Rows from block 6 of a small image classifier, named by matrix and row number. Rows with one number belong to one neuron. Each number is 500 + 40 x the weight over its row's rms, rounded and kept within 0 to 999. All counts start at 0. Numbers have three digits each.
After each neuron's rows are labels from the 100 images, of 14976, where the neuron reaches its largest size: "patch colour" is the nearest of a few named colours to the mean colour under the peak; "top examples" is what is common among them. Only what is clearly more common there than usual is listed. The data: capsule endoscopy frames (Kvasir-Capsule).
# gate: MLP gate (model.blocks.6.mlp.gate.weight, 576x192), inputs 0-95
# fc1: MLP up (model.blocks.6.mlp.fc1.weight, 576x192), inputs 0-95
# fc2: MLP down (model.blocks.6.mlp.fc2.weight, 192x576, transposed), outputs 0-95

gate.265:500425576530545486572455544573504467505510447544452490553484514499553539451473510506540509494459513468446541459563437443443531444463520506458542496537488537516497477513466494509488518497463527540513516533520423493518537490492503499454515537559514558518495491505525459548498543527511503470
fc1.265:509554440471536510445548485471480498449433473492554517512452507493496438506526476492471473490523455535421484488510590525520502460455403461492524499500449516410446358495454508500540492515539488513483409442542558584429489508486494464492514463525532497503480522455526486494468458568454523484
fc2.265:569544511524494470517504541525505485503535474454587451540570484551537499476463526544472494485471536507493443478447516512491509501524543544461510533497422476551446482486541525502504510558529522427568504528518483543515463504528495427537549525487523493512482453495475506511472520383468533468
patch colour: grey
top examples: finding: ileocecal valve

gate.560:526471441522507576489453511509543508462541526516501458404464520481453486425528498490484458490499515519556445541510486539492492545509492539436430566518463518529446489524508496526486532477429514499502514404486491423498526492491464551536465503512624461513490441483476527489459539505517473497
fc1.560:539499484462549525530523499595532559478486517519530478477484506515499393504507481484569462444448556573547512515490542505502457500542519498577485488521581533491469412439460537550492499516506500484501499462472502528525455550469447518499526509546441488473443491502502435562461570492555551471
fc2.560:355440557523474454422513519484505485485499509555523554421517498520475539482447531445445521493489454503447493487418445480511503546463430420502491450553502473506521523435546489496525492521552506561451544466431553465529502564520497475482521509448495546497492513519556486487444509535458456491
patch colour: grey
top examples: finding: pylorus

gate.139:528534449543581464470470436524458478529535465550474526481469476444507572383527526566434522453541554425482458475454508520575517433486521410482503533529438582544488473435517596491473522434521541516422560432506513456529561512482483511553473425506519462513473487494521607505554503564446493554
fc1.139:501501500523512558512502524544496523421508513538430431422517480441502488465462519533462570512548521455531508486547520473405476523555476511494440560486563541551429528531523505452539527564471504447458473525477425454514505438527427523440539425538487466541529509436495479503484469439422553477
fc2.139:458487486440580545508508471507548554557471520458478492446463473538449438419468559509532493454479489507540501531508514490459453511487466497512509485553475533401535479451535505537448530446534543504491523471528413518526551405515465482519483486460512537561504493535502477538419512442472458598
patch colour: black
top examples: finding: ileocecal valve

gate.237:530431496520475491563483514534448511577468532445477514466446535574520465523541487512451484490499477517452537422535512519507491480543496460539570536525491551473578548553447498483532548489446484473492479505482548520536470513470476535522560536473497490554493513518515476515503469512507521393
fc1.237:569431520472462483483448543545447529457511521501459527502507486528522486536511506469543477529493442473478519522498496545480476532451519411508501513525445487466452547417459500540494554435538441473410500461469467442464585509496548541532409490390542494503512459478521474481549576457515507471
fc2.237:480539445451502481536535468544496469457548499531480562478504478526491528534503546458538557460518500559513557467506549485559534425482526561532510477503500544495549442503456502430448488529457472545554455494498567502500507518527412549517568551541552480467455574458477546478514507493516521434
patch colour: orange
top examples: finding: reduced mucosal view

gate.161:517507522556550472487470454482457423437590546536516501483527525447461569486531421519469468527539543440480509498561503545555542479482442502456539510499481470553550496481472475480534540478494502461535514581493443517480462547479521465454534524524490510446557469488464562494521487459460521513
fc1.161:492555527554463445430534475554476487431482534508471509474519454375414493483501421490472522485504527441467447507508533487508501521517492445500495464463519410570485474518493459480456510511471457469530549489452493509526506574461509570523470461492446515511535539553428516487493501510466483525
fc2.161:515484488536550508471440512519572489462571517508502369424545460446539533469484528441484528495511483497458420540482495497465487504473491481486530547495485574504474488518422523478489469472419514531474383543529535490470531511546616484513518525488489514506482545436550468515422458551464593535
patch colour: black
top examples: finding: ileocecal valve

gate.296:488550514520527510531517562543515460537555469475495461508492474503448457507495503501574500484514501482567474538535485515486543515557495602503553504506456497497522505436480529572508500483654500537496450557475458506523509425541546477466530513551541534436481509489500483497485423496533497431
fc1.296:572517554498553503491438478605540471492540447421560505516435498480554461446453487535516520540578479499499464505427532467511535478527508519490491532425445510531499558508508564530478487470469476609522534531531526570429521506469464435448501504438553526579529419536492457539478488476539518454
fc2.296:504467503541538452530513494457500542471542485492515548549509455510523452492434532530523474572451565496463512505496506498535506526527588524487485499470483467477465483497558548536520492518546486468507464597518490495584494507510427477476484525463480479477504458495447490533541477509427512461
patch colour: grey
top examples: finding: foreign body

gate.446:543408533478505482536498491482449534564498464434486452581516457503449546476513425514471428539433429423471452433465435544485554552501454470475480515524487459439422531477524481523529556512502498433567549465534539517454545448436520446516555480552459519521504582599456478427550475517533484471
fc1.446:451437475459535487467504564577506460471533441477510571532547476483507432479445433518540545439544482493533439510546540466507535479555561469509449451534442507486517522501468476453513451496531425478435502523545563446506496487503427560452524489467514536506546577485485441559493427514497540499
fc2.446:513573524496470481456457459460497484522473483508474533527530516538522526475541550548495527416528491495437526532544459485572490519499504483527471476406496485476441487591507575534484489481458508497547505417546451542586483509560430465456527494434455533548475447446555554472466457536465500481
patch colour: orange
top examples: finding: ileocecal valve

gate.285:427495452476445521505502597538534558441499447437510432525480570455481437518542505515487560487487503464516426592537496485487478520496530488495492559434435485426545449514515446576511573520565479463524488455480564544544479500604476508499517541550512462470445442472543485487464522470534476558
fc1.285:493485473518401427564475510521470441443440541536532579542412531480536505516478516514521454477447465519470510481501518525553562519463513421457569513493540488526533544444449539433504475514515519496504527528518559461505487497538494511505520470485497534519555524564521428495530589488507524524
fc2.285:482491500539531587532511508577434435468456521577458529444540468497559527546534527497532461531544471533511543471527564558479492461463404478441468466535495501468508452547441484479494560493533515487509486519525450446468489538514488519533505491419512520484500458454515516555536502464505490521
patch colour: grey
top examples: finding: pylorus

gate.499:520565519560470531492494486572441588551524545448491529480538451563567504527538521491514405560524469499488551450522480484479492553415562518544537494429526464498429420516439435449548559451508425466488485530479574458507509527531497476509493561500544506467497489498452542566496526542513564514
fc1.499:499541576469491487495431511552570471488549518468477486525445477511468441452484525536586511477481567568506527556494466515497505463534459524547539455468430513420454466602483520465542501511505519439490530515488474506490536560479511450553565550472478495447504539538510485483517459402577470477
fc2.499:468474498441541469487474429435514501489517525534520538483488491482522517555500513536554483496505582479542522475542457492460482549440551512576505490461474460471480412487440555481506389551490465440516507417514501481520565500459537473535501487512515518490491510479507526536557412524527442497
patch colour: orange
top examples: finding: ileocecal valve

gate.9:473473539556478498505469490494475544450514547520600523401533493516519514479504559576498564573483428434480468520522496475527463505490504504513468522463406453466463499416515495534497476567497494478546519533495591498545548544510409449534516550454508568555421478457560578487452452433512555562
fc1.9:501491494592511477484527505479520575476525468478484526498535441479573568494490502508548446490481410476456425474522576538546477491487505410520498502520479515522478539488492521486489478455552538516498559482507554449499514458505500497414449502492534587480469443431503550543463457519495485546
fc2.9:542479488499466437557480496437592544463573510466468492596437523446461486519544533520568398507521439540506485504487497509507436515452493539511469527465465480498488453485492570483517515573524488486545516560530491517595426466517486501521455558554581491496472443518531520567456456434582455476
patch colour: black
top examples: finding: ileocecal valve

gate.25:503508514517474557513523490513476492522532567442486535479646522588541616524540500536530524532498516472504429484540541486518487473503515466463430475488489466485485513576485493519561585519474485502485463452481468449504557494488490471453525569530494522511580458512471519551488482529483454465
fc1.25:514572475545475495548548519455494516472488580527483571456505533508429477507477491517484400453464532518512523494528514512527518546475477501560475504476526524460424413464533496433531484545465387538502508679479527471597455490471452508530499491525474553484474510440534504498442495495531587477
fc2.25:512498536496479505476477457560564590450488457510586471511449517558541431514543466477543492493514447567528526525457408463479476527483486467478477579446429480556469553565534534474526501535468530529503504501503480497448556501470566444492568539443531473477459555438517476466490525500521475505
patch colour: orange
top examples: finding: angiectasia

gate.264:472508527546482499441543537509549471431476539497498461522483443460546566523588479614450572504553479415454517480473477498548488553508565522495477553503463520519492489562487537520495444542452459518543455477527538465578472498446499555451496529538467436508478484461487509516464402479519487543
fc1.264:546504550454512486512549560459563455451457406520433501528513583525560488424489454494503428503551467552486479518471565489445454456519489549475465516535490520492598485508481525471543465486571510540455508532518478468419458490572512494482509501540441501466483469461562469458527491455503514542
fc2.264:511506477544433513529508517480427469481500487509493509533447572621565538475535470496514397487600536507446513512532507507495454545477480456478440480493520421492491452588475560511448545459535535502492533471506453552524522425491482501485490571557467531585508489483517487460468527502487481496
patch colour: black
top examples: finding: ileocecal valve

gate.43:482487538468461489487493468535494507531504530524483466519440478517487495442426464502478460463614533478461485513494427445447511471519539494501513469546447538505450448495522524502493535587555518452495496557499532513514473466532495548530519489498453526476560495497521499422538443544459539489
fc1.43:563479479529471513490543520467456438518477508554557536503475495489530444588554426495587509564429481491476495480498482560516543460491482569486503542523533553525493457494496495399457545488510496465501471524523490552510514567511498446449490420521486427529557469530507505491465545409465437486
fc2.43:492483463428537413490430508542491556488394410490520430566410492560509489517526500481521486521487517482521537501490422506467527560545524505477547429463509473465546533432568505548493477531509487547491528489515506469486547506457481561490423455468492520556496541538494540458493447535457500535
patch colour: pink
top examples: finding: ileocecal valve; finding: blood fresh

gate.326:481508501487477488540477505532426497524525436523470492545449456416474448461527466438464531500543524494537539468525485539499524461522445549450480468496495445424560556547390527476492423502464488454473519513508488459530472577459486520466521544562403512494544551526468525526440458491499486559
fc1.326:555483530513515463483559511471520472501482455497492520482417470561543533546496530562557530491548480507501535520468515414438498474454491415514548463428513492536532502470503473508529539524455501538445498504538528485464497464479502435458496501517552505512508466534492515509465498503514550491
fc2.326:525510455494487495534471527467527544540455488516469481527465561482432529473417502450451500494485472473508519469511511472440561460527468478461414517558541490483454561561497483475532495485554526514480493415444547500452505554544461564481521520537485484490549566429490562513566511502518513543
patch colour: pink; grey
top examples: finding: pylorus

gate.419:553522474530521536471437479517483581514569508418492547479509537521431523449555516551485539525507467523477514485453494467537567515496488575523499525475503489487483464535565472569531596468537560436501412464540524453470521500535495541550570539523567502480493464507531462472446462539533464521
fc1.419:505435525460504471486508489528494597525498476466559496478454599442470463480520532554448573529496593490532462525474496492525503520465498478530465453496564525476506522583535395474528568499555541535508468461498476549469474506479477508545552476495444481525489423495531525453489514518483424518
fc2.419:486490510450445523438461460465521581559527488485488498499512582562379562427506535488428501519514524507411482464479501520434523544397524533478522526488545469506461544493482468567516565528560483562509409528485514545440536476485578490522466523422483443578509521448535459495468441492583533479
patch colour: grey
top examples: finding: pylorus

gate.458:529607533549507522438446549497576519481508499502419475523462518516496571490555439558470480417515460511478513489539467519475466457422488505470421510517444503494526461467516445486508494557525412533504499471568465461505471477491524578552551554547559466514527450529471423516492486564489455525
fc1.458:504449542518460489493524475502534535420490531601522482541473500495506508466502494474510471467545473521484578548453558441514538546481504469527536508528541534559490524476445429455532456506507507439487517506540475514462469498452520479515553517553504477414502538409513459468523484465463543560
fc2.458:544476389469459545477529456596539439516526463480502520432501420506536487498512481499464481509539545589484434508442476435473496503441490523467548506544441529565519483470479504469522528480477532500535499480484561501471552511516515464486557544430452436516525495496503544459573473445473457456
patch colour: grey
top examples: finding: ileocecal valve

gate.542:460515491478501451544527532500574550508489471492529464520476537471537498399475468482463541513481538495513489507538498536507483488519562579593492451515463511451490455506547511511504527485540578424501454566469512494540440426471502537514524532550502520459482406449536431632531512500479495446
fc1.542:544582493567460446540515467510601502508434460542496502557545446499501517507527488513555474578470503482535516417473485499525520485491553499448511542537510513466482513530487503507497476523518450500515450506452519477452545468526533475503530487396438550541546564470517548476548543489420525495
fc2.542:532542433592484557516526520485551480475485514496527526489530513413482551550505496481559465423463520482583485504519524531445498543514500531519559491480499520508481491512556511482397496542548554478432457479429456495553459551490552479476496508534444488470486507509473534466457529561485425440
patch colour: grey; pink
top examples: finding: pylorus

gate.48:460505562508522443496531458519513524525528473535579508449474492520580475480566556520472443452536472544494458498531551557552539436527523502454426511471455515475564538462433441531536484500542428513452517472454531538464473528483536464480545515485439454572482485502574422451560477535524575523
fc1.48:509480525459443499484526478475559548530472535498440463441457531441458517473450443555554481480444447543458500449494531437455481455523516493544536457439460506472542497443471468493482445579477467505444442555459545583550471417497485478556442547469486519523546513423503474515505535566551430494
fc2.48:460477492491528506502415444528442487480475497469471535542532489465438539509603412548544507423477547556476523453531559565526462544490469546507502498502527487506493559560556507529426538489529509500524410429566514491531411472478521525397525526440508466524475516508516484501476519494499599435
patch colour: orange
top examples: finding: ileocecal valve

gate.400:505434489525487453557452497523530548518495510502492498480542482587569512502592486536586521521538492495532500453492518496553381504459527516462446454540491460456459503493528470499466564491496393476567554564547452470477495564476469466451532464445506600511563465479501494501519483502497510515
fc1.400:442510560432577587541476527517561592584471434485510459474495499425451533471507446506473419506513425592518482551509545441447618477516498434511562488466413444522465480466481472550471519491442465506563506493490483550535468508542539477497425582451465497514506501514493464494524478499517478476
fc2.400:479468459472512492531503426517498430450522465486502524508491497613519583531566426612493500468443497502498493500429488527546440536501449522533591481569444529557495539591437528487541520540488462483518524486490528482515518437525534443519508494542464532496518442453497554503498443484474487552
patch colour: orange
top examples: finding: blood fresh

gate.572:506532506574499514399501568548522471479518504394473517462498495503482498484497522432576447530475537554548459434520520468441494577524529498542523484516449531488502545464514536531489546435483520439460485522426510398567525526472486515468472484533427504529461490495501508431517508486476535512
fc1.572:489485512457479513462505490535571468569509487415549421536522500467590474504493479510495464498489527451517421494501476494458527538494527528482530468479479470459593546350475499547516470533513482518508578483530462490528519543481484551501406491548468510518530457518507527545458512525510467511
fc2.572:440461504455540536553513529525436556499504440524501535550543500521440520452497559523424427491488398499544437445592442475517490437589455548589500529514564476508505474501484470431491465459468464528445494472442560475455489479475525508448492501546522499492488498540516482471524479452481506453
patch colour: grey
top examples: finding: reduced mucosal view

gate.117:455466531565509468510531531508495566478576480375504507473414441478511529474518417515476588479517550496455482484422554485535525458497577516526473600510540464455494515516482447468422458486503556511549565458464501514463591449496463474481463496531533512531453524479455512475542476523597470581
fc1.117:514555517517508553540550473497519461558530451533472501479497528482454492485497562511568479492523459582500561481578511473423502531541541497459489525422459504550500475500471483564487553464496506503497506524487471402506510478518533478536524541519489382439527499464554484483444547482468450453
fc2.117:487493500531529523477526418490516510472436528437491508498481571516460494539448628450534437469520442541516529492476464526536452495580461478448459472412552565460464584475552466510517497496519537461535453547513495585545528446497447524482444480528515462474454486449458526503513450481482440430
patch colour: black
top examples: finding: ileocecal valve

gate.485:504490534553542529498485531437499452489478467546410622435492534410468549503476535494462481512516491634495506506477495509445473494534491487512550486529502584483500460471504534467463506466488554467454501507567500481497576394432524551474473460462501503497551465482471481460490535485445473512
fc1.485:470526500511468483440487485449438586457517515477434509493514521513453459492471494467483519441495464461476447562494498493470535498511581471480576487438529451519560555525389529495488497572519524508507533520560498517531457518456493538498564547571540606514525500497521525587460487516537555466
fc2.485:468484493521484431482530517451468552474494525497464550527440554469537559566474487467488528525505478505496461540554461456487572496436571514430556517558508496457459571431586489492509502495462537532493512485471459495469448479609472507515439593521436532516535509484427495486430444517450556502
patch colour: orange
top examples: finding: reduced mucosal view

gate.541:506509542502462513441517510459483515580574517494549450542557484555502585525502445518486487493521494476494525503558503546521520504482501458510457492457496449503494503502506543439481592522486483452483468479534503564520501491502542491524502518440552455535461483523484428526460474482520502540
fc1.541:490573485503480457530496520513536407447536544513429414505478492480527560511506433480522531475516503513535472459500543482488548468454570530511361538481495479489517486516472451523550579508529499457585523468524486495485519463488496491559539453511484482513455462514506397513489550514419524554
fc2.541:457475505479486515465440375443468494544424527547503458535433516493481499463496469437484527483512456579538482467474449456437550546500522502487526525517581487525531499540495468591473423556543405478528492565504515518495433517530434511424474469522441533444499561489491453511546488544494517540
patch colour: grey
top examples: finding: pylorus

gate.19:481500518429477512571575483535492602543604533541470475395531489459519468438467455437513494486459543532540436494482487492475471544517485557575490518546480500441522479490483474475542501503522446461385453543478463588531493497528481527529537477551477458444471513551518442538553540520449490514
fc1.19:504554486488578469546530495561472520538514481453547495534466449466554439473484534442489511544459465485512578483475494484515449469479613456480475472518482522483479532504556515481528559459560527469452535540549463408460532458511560510493464572561510471483501522509447475472501534522497510542
fc2.19:461553530550478458562469536551611572428585553564391492477532509571504514530478406491476553523442449559512481484458565473494457459482498528508495538508454521526469523502468514497501493468494471443493496543557520554475466527433457536520512511580490535436484497520601473577552496488539502513
patch colour: pink
top examples: finding: ileocecal valve

gate.365:540514508437573491564564507526461479499513573425506481509478530417464506499463533487490446483571557559519513507496441450482466495467483506506558465477488507498566544508508578509525510468486401483433464469543513564520490452520556409505496449508577416456455487528503486459491465511514524504
fc1.365:485582462442496502507460471488493532469478492486503486540469546477431507483504451540484595532404430544618490511515468511413539475458498495550521490495443534496474495518455458453497509493511512476482527510450519451549524521493449473465493479534438490543475529462445515513515499507546474533
fc2.365:476566462514449558531502440476538505488524468500492540557506468512529443490490484513529468517551404538498412568478480455477534548460489476536545451569548505449514486492450546483531527535482498518456453547465504504532548540475460448490484537463482482519514495527489501537454578527535509498
patch colour: orange
top examples: finding: reduced mucosal view

gate.157:461537493481489531529446508617482436466548455522444496472505511553523522452524378567481488505505514461457489562565545434466504522569422516520485529392497467510452482504533558491535520465537506513509553540554431559519500563481531505436551455480486495468481522433459465477547439561568531488
fc1.157:591539424541423525467520503457491499452518584487476468492576530509458540514480489467432517493511483575516554481526483533468479457557500531465511462484569575450532472409436464537495495517557430514520495535512529557479485508582541532494516531448456572522471506611516452453566509513482471525
fc2.157:512460452463543437533511472476415552521463483483496417457475525493504537550506527465532551505552530496530456543503510533427514495556564509493486509496478482478530557492497457541493497471562528559510458495504563450509482557490516526590485459466480467492470505572504497565492503499519486514
patch colour: black
top examples: finding: reduced mucosal view