Weights of a small image classifier.
Model: 64-pixel images, arch pvt, norm layernorm, activation geglu, patch size [4, 4], depths [4, 8, 4], widths [96, 192, 384].
Training: muon at rate 0.0036, batches of 128, held-out accuracy 99%.
Rows from block 3 of a small image classifier, named by matrix and row number. Rows with one number belong to one neuron. Each number is 500 + 25 x the weight over its row's rms, rounded and kept within 0 to 999. All counts start at 0. Numbers have three digits each.
After each neuron's rows are labels from the 100 images, of 14976, where the neuron reaches its largest size: "responds to" is what is common among them. Only what is clearly more common there than usual is listed. The data: capsule endoscopy frames (Kvasir-Capsule). In brackets: how many of the 100.
# gate: MLP gate (model.blocks.3.mlp.gate.weight, 288x96), inputs 0-95
# fc1: MLP up (model.blocks.3.mlp.fc1.weight, 288x96), inputs 0-95
# fc2: MLP down (model.blocks.3.mlp.fc2.weight, 96x288, transposed), outputs 0-95

gate.162:516517475470481542470503519467530480541490465526532508491539464475466484472504501528466474461443488533477492485493473534501528471519485529464528491483536492500534494499551510512497488481483506510465524530506553487502491547494500494495493446525515488513531497521506486509513470548470496514
fc1.162:509516511528515507459505521482504434514480531508527501478523540480490478488472477483446482485460485519517495489539481537529593507452515482477526524498497544468465512505496508446467513474480524477506510526494500511511507473513519505503473516501461498500515477491498538484530492494511471508
fc2.162:488513478539503478507522497553539491523497520505505475523512509472485514509511513520477462486458457566461465480476516475439498511502508506522521510477492500495482477477522494547497511489465527482549531515495537491499481531489491458499492472510519442530516530521513477537502474543492473510
responds to: finding: blood fresh (49)

gate.92:527517500504545530479486475496514458477506509455494504443499509479528516542519547482482530492486513510467496496503464471486471539548521526509463538520527523453500496525481527504454481525490506536543474546502474519525484482481498493502532511486522482497476492457494509467513448516504499485
fc1.92:472514530521533538528483477502517504492506528474487495484544492455528522539521537532484546501483473478479485508474487504491516526495533462532470455545524463510467503527527497474491496529524538488505462514517497523527460491533483509511544520474479494513533514475466494494472460508533470519
fc2.92:533503518481459480465513501499491501486534502472496509499524524486529510489485474546506482531493503547552492455507483524534501467527487543523478539451468538487468507484475514503470491522532525482540487493497480514455481485465495525464447466455491497508476501512511508490472552507516496521
responds to: finding: ileocecal valve (44)

gate.157:461511489542466522538476480500514510457495490511516476523490538514521487508506471505510498482483512504502456520469540468511470519488472524501465482519516472528520486525477564488487479473487486475550501486503531522498490515526489487510489464447494450478432521500554498508448495505509489504
fc1.157:537485541546494470493492489487499464506490517447509461479491489513485506489535493480486491479516482455488505475490494477508528502538526500486514532542506531445504534514480487516496496512517515527502520478455481515541482486505445485518469516538460524544553491497469529504514539502495446487
fc2.157:500493516527457503507544459462501458528479511512515524476512522538477473508490428482547495482521550482480514491514542490465499502464491457447506533480502526517490480485516472485488525493519508546537483525499521543488500527508511475507483517499508561513480504516472537484502487501487493521
responds to: finding: reduced mucosal view (41)

gate.171:476469493508490494530507490524517538481481513510440469446492535464513491480492535521515520470496510514526458500492501504533474519551540520506478494477507479495514497473512532531493511555487531486466522453501477466544454492492525522493495469546530502491510490527437502521481488510505508491
fc1.171:447497525522514485519502515509505486559472508484515498469470530468524517526478494475477479490456477505471497536475501520530471508498471474507510510489516568508505523456481537445511491535528529493497489488456493514504511491499451511555482534527517508550497507478473516478484497477522472480
fc2.171:535505517508511478470516527480507493527552483551518478534482459539518462471491514505497486507464503531487477470502526480454475488531511506510503512471512529504474511504500497518483482528475518517510542500464477554548492487467436500475535518511500529497490520454520492492550518513479494459
responds to: finding: blood fresh (62); finding: ileocecal valve (31)

gate.7:526509498459498517526521472524525521530486513464454472520496500476479475498508498509534498478480511528468444546485514498442517498478490497494509480475502518464483495499523512553491513489480531539511465533480501541520486512538474515488530520513463503489507510435540553514483546497514492497
fc1.7:518538476507503517502473537492520467482537473507517531483517526479487467509552453467500519518479488529488497480450493526527456476507458493497518508502493506525543532491541528528474535475495507508511520494512502522417511521508524505476485490477480484453496450504536509529493486469509495486
fc2.7:492530527468512488495495512507508448550472495463486520473490488523494531450483495489504518516509533515504467472492541523555549468468533505500535502506460459490489534509460507530497461493505464484496475508465476480496539522520501524550477559502496491471519528503479497495485535493481494492
responds to: finding: ileocecal valve (63)

gate.265:511473478499492448497517542486481497523523497489503421471519479492496477477510558521497451501520506508556494483509550503490449514482527514521523527487506493504538519486520483530491532500510494526505469486501497469499467492520512467470493469488480480451514452476487485517483482554497479478
fc1.265:526483478441511476493540529521476516506499493516514488521468429468503466551449516498502503504477490494505483508474500478501518489509496515486497494494549462499507489515495489506498512498478496479496525491534517462583505501510468432499529529506525457502499487553507524523512488489469472501
fc2.265:482487521478484520488488509451482524507542485510526484467536493486508540526481501426517452506486525480486500472532504498482477527538501464526488530520476467532448507474480517501510449486493487462458473510516540494512509485516499509489518517493499495477544528498492549519521531478522484457
responds to: finding: pylorus (81)

gate.44:486482508494457488479487526498485522522489478510471469516471531500461472493477496480510469524549472466522464481557482476492449464476514504495533539537544476507550488471524501536497546479482521512513512467488488514508522524531459498494511488501502503497487513512494462505517477531554523538
fc1.44:505542481495489534490485492505496457491551551461491509483513525476527481469503473520494541469522479551513487494477501530517539517554511508499493494516491478554503477474512507567524469481493502518507480552460495474509522545479507510486505487485474557516496529485531494482481500490500473483
fc2.44:500477450529477479492497513500482532512517539533488467449546527510500479538489484493516499513468533469437510484504524472468482495445523458488511486493488516541489525429504496496483492496528510486516506490507525481512509495498501493540520508529528533512474554522495535479514546531497490498
responds to: finding: pylorus (42)

gate.30:504483472539450503534498512493492541480521554480481490475503524493523509494500503519511544485553486471497465513525482501514497541540518533489508497520465496529500488474468536542513465502533489510472464460535485545532480490487498502509445495489464479541488477511454529527464503489498511505
fc1.30:463507483502515467530461543477495496518501528513541480515496534531526487511464541463501538500550485513462487481490517487541482488452495516513501515516526530486501483473465521466501510514491477521506556521459471493464506475462503530502487485513502534518467512489489518525507517430511463488
fc2.30:520528519483496541481510491501503487477541474521505535527517482500504466484515468439494505454517486550483493476483527522523497477474504471516482514529495494488515507528526466462504468517479523467498541527544496491500509504500530525493536470489525494404504524515518508499499555483473501485
responds to: finding: blood fresh (42)

gate.181:536487480504484534492446483528451524492492547481475501481487472479531529504488558514488535508500516480515505498500522521479484525462509515497479493503489499490497515430511513486535536493513504469480532465554483489513505503475514537466471500477536472528476456516485534475532548494521495487
fc1.181:533469478451478571503497504526501505525522479506490534510492461519500453476510465447439526523481548489476511477511503497531541480504511494482485505477517507491480494537520490499495464534512523549497469512458523502490503481496503498548540474495520534483501501511523487502509479484491513555
fc2.181:496526525479494506477542520519463503533499440477437553524472505514491487503487506511515506524512499490548532491503500484540461511512491495542487504505535537483524493484456487492495491489463545475488521498471534503532467491479554508534510511515465520508507478477477507508547466469521465490
responds to: finding: pylorus (26)

gate.207:539538511469447516504512472513476464488490453541473481471483456523482488476506508526497525513500547476514543531541520472542496508518467473495513516519489538499509461500482518548503511542482525503489486519513511489499519452521474520510463537485488461462489523511498456504473508525525497497
fc1.207:523527496519501543528485516531517447466473436525544506523479445522490490483495510498516481520474468501480540488516523481482470488489481504538499502504536555455497501474533486537495522532471465514500498485523534507486541474480511493505482506493496468457485522474520454518500533521504519511
fc2.207:491517518540499516480484503525509527483486469480510487541476466507477460515439530466475494518520521515521472486496479473550516497536489497535504512520518546444484530486468478500537523497475449483496508493538493514483477535532446482486511494517504522511546452495476491493488469517514487529
responds to: finding: pylorus (91)

gate.192:504500485516503512480518530495484552505520509509519503527484491504519527525484503505530536519517538496523453443528508483477466508514497522541503498470540466518517503548459488489463550499525502489529552505490460486517521477485442495447505518492501485488501549508466472495460531506512478478
fc1.192:473504492454474493493504506480567496522527487502509519449513531460510500498529476478490510464557490526527523538484496485469508495514479516450496521462473527526501542482522480504510513462458472491510484461482536528491503475490498476492508463504532517506506509510550522478537529518452503476
fc2.192:481504482506493521538481479473483496463507549495531480493495512531493462518486500529480506500539496534496530514477555508480521483453478432511510497492494507472546488506519487544505479532474531469529500469514473506539513494477460470477472519554459495479505529504469539485526505478489526514
responds to: finding: pylorus (45); finding: ileocecal valve (25)

gate.130:531500465522499506506518539502520464472522512467488482498534547485435472478498454529511500505502498500491478485495511503484498503503483529487509516438469467476506495508476533483519448522494530564480446484540472509485515512485512492474481505496489487526475478546538515488521490503495490564
fc1.130:436491467485475503507536507493518496486508519498489485484504510489500464486485537460511513485485524547532496480534543446455538546437529495536512484525489516506516477541499493484500483511475498543506494497527520468484472492457456540519488515531466486521506505532484487486479508486505493537
fc2.130:511519519457475503469538508517509470528490483495486507491507501553499485438490486528501512515508473543491481523471488525560481526482551525506533491519440498501475506506492467491506494521551487466467472536517534467493476505522503496491493484468511471516491493478449548490519472526527510480
responds to: finding: reduced mucosal view (35)

gate.163:531473495518517473526533495527534523509461532517528456516485500509497481532453493551541482506534531485532516497526515464498510503539505512505543531527552483500466484480489459525536503525462473506543483493453499493494502481514488474484493463495531472485490530462504492470484537488479494476
fc1.163:512528491479497463510518492457468473470514523525497502477498452523450490529464516519539496482459530529517479525484464486489537543469531478499526486529507479461501519471465478520516536473487483516475500493506471518517491526509520492467540486495489488533489481464528533479506505472456496559
fc2.163:503491497452441501505496512497486489530487522454512546479505535526471515479481497512507513479474551514530480416492473517465525538480497475516497532499456502519506508482512511518504507490492495525457461494508491493487499494501505526535457547511508507452475480534533509512499485490543511542
responds to: finding: pylorus (32)

gate.29:464460480493471493504528508491490512487514514488521533470477511541511496501552482512458507507494549509530515514489504480471523519460523527526519535524539476490469442519468492514501473469508496511512517494509494533502520494546500472530534522485458493524484529472546481478502507473481426485
fc1.29:484501573489480484513555483540512528475522525506481493516470467501510448474509448490502503516505526523454533487505488500509504494487492467490502493485527487506539502532486445496489498495511512517528503521472533482542511537522467492513551483514508481480499497513462469495533514526455548534
fc2.29:511583499495479514477471464544472457519504491556509521475502535490474507500459527498485497495511480502498528520516543456519502468500470529513518474474472535467516508504550478483503508475488475481506482482518495461476488470493495512526449550506502479466525506503524522492503526470528518510
responds to: finding: ileocecal valve (39)

gate.267:479509499503479457493525484501519484535523463525545463506531468538443484464496515541532507503493520493491489521534517489542482470487476505542558522487490520449519478511498488513490507513453525517499521472541517513497507449499499483513480492464487501478520473549496462523493484520468533509
fc1.267:505498554508510534528460514492505542458507519492483530447498552511532521506510508505472506498508525452522509493489474496524511522507529499433486492485459484487540506470497473483506493506527506506484472529494520516464490447507519516538471480516485539469511519506494538524451534467468481509
fc2.267:499490504505495509469500514478482523501564518499520486419538472477507526514499508479495514517505502450484463495540509479476504526533502498545492529510503449522471506468517522494492496465514547520481484458457478458501494495506488474516533504491507557520491517487531517527490482500461465467
responds to: finding: pylorus (79)

gate.286:504472496468554520478514549516483476508491477526521488495496512496453468537483519495507506546515531466521474436523544462520475486474486457479496502488526495466492499519479507493524516502508528519477518507500478551516536506494487454537522469486472488538503474520494482532504467478456529515
fc1.286:514468501475487462483494502540487477494521449514499468517456534488513474512491507520513489539530518481537450481530490494466494487487492462517518528452493533492484478575518487511524539507493511507487477534489487526534467502494511477500520528503446509498521525468490468544481466499502537474
fc2.286:477453496501486504505463501501507501503530480492537465524506517502532501468518550503486442498523468503492511466491502521474489547536534477485499492465486526475528486502514494480470463475522505515515545530482523515529529440495502534496465539520508540525464517503487498493535538461509513453
responds to: finding: pylorus (63)

gate.57:477510429480519475504470478504448467515460485502510517521485478491555503494486546492458513534530466485557506519460539498498490528495485512468494515523502481471522532499494514515506503527485463504511472503515550511488468455488494514523487484505511542503488505521451496528494452510524475501
fc1.57:486491494496505502485485474495501499527525491488486502489522515467522527489480512462491495514472518463490537499512539483479536458490530486514506499494538528485551474484483528456525491492457513546516506536517471506470555504488526472489499557477470518530502553475470514445441499519522505513
fc2.57:528509511510480522461492519487521506522519502500511476533497521466502499483470484491512504519549535456477484512506511476525510485465503463489512481514499470481494430526481518464508504513484547531527531526495511494469481554479473455525562534491493471504507494502496483485445527506534465537
responds to: finding: pylorus (36)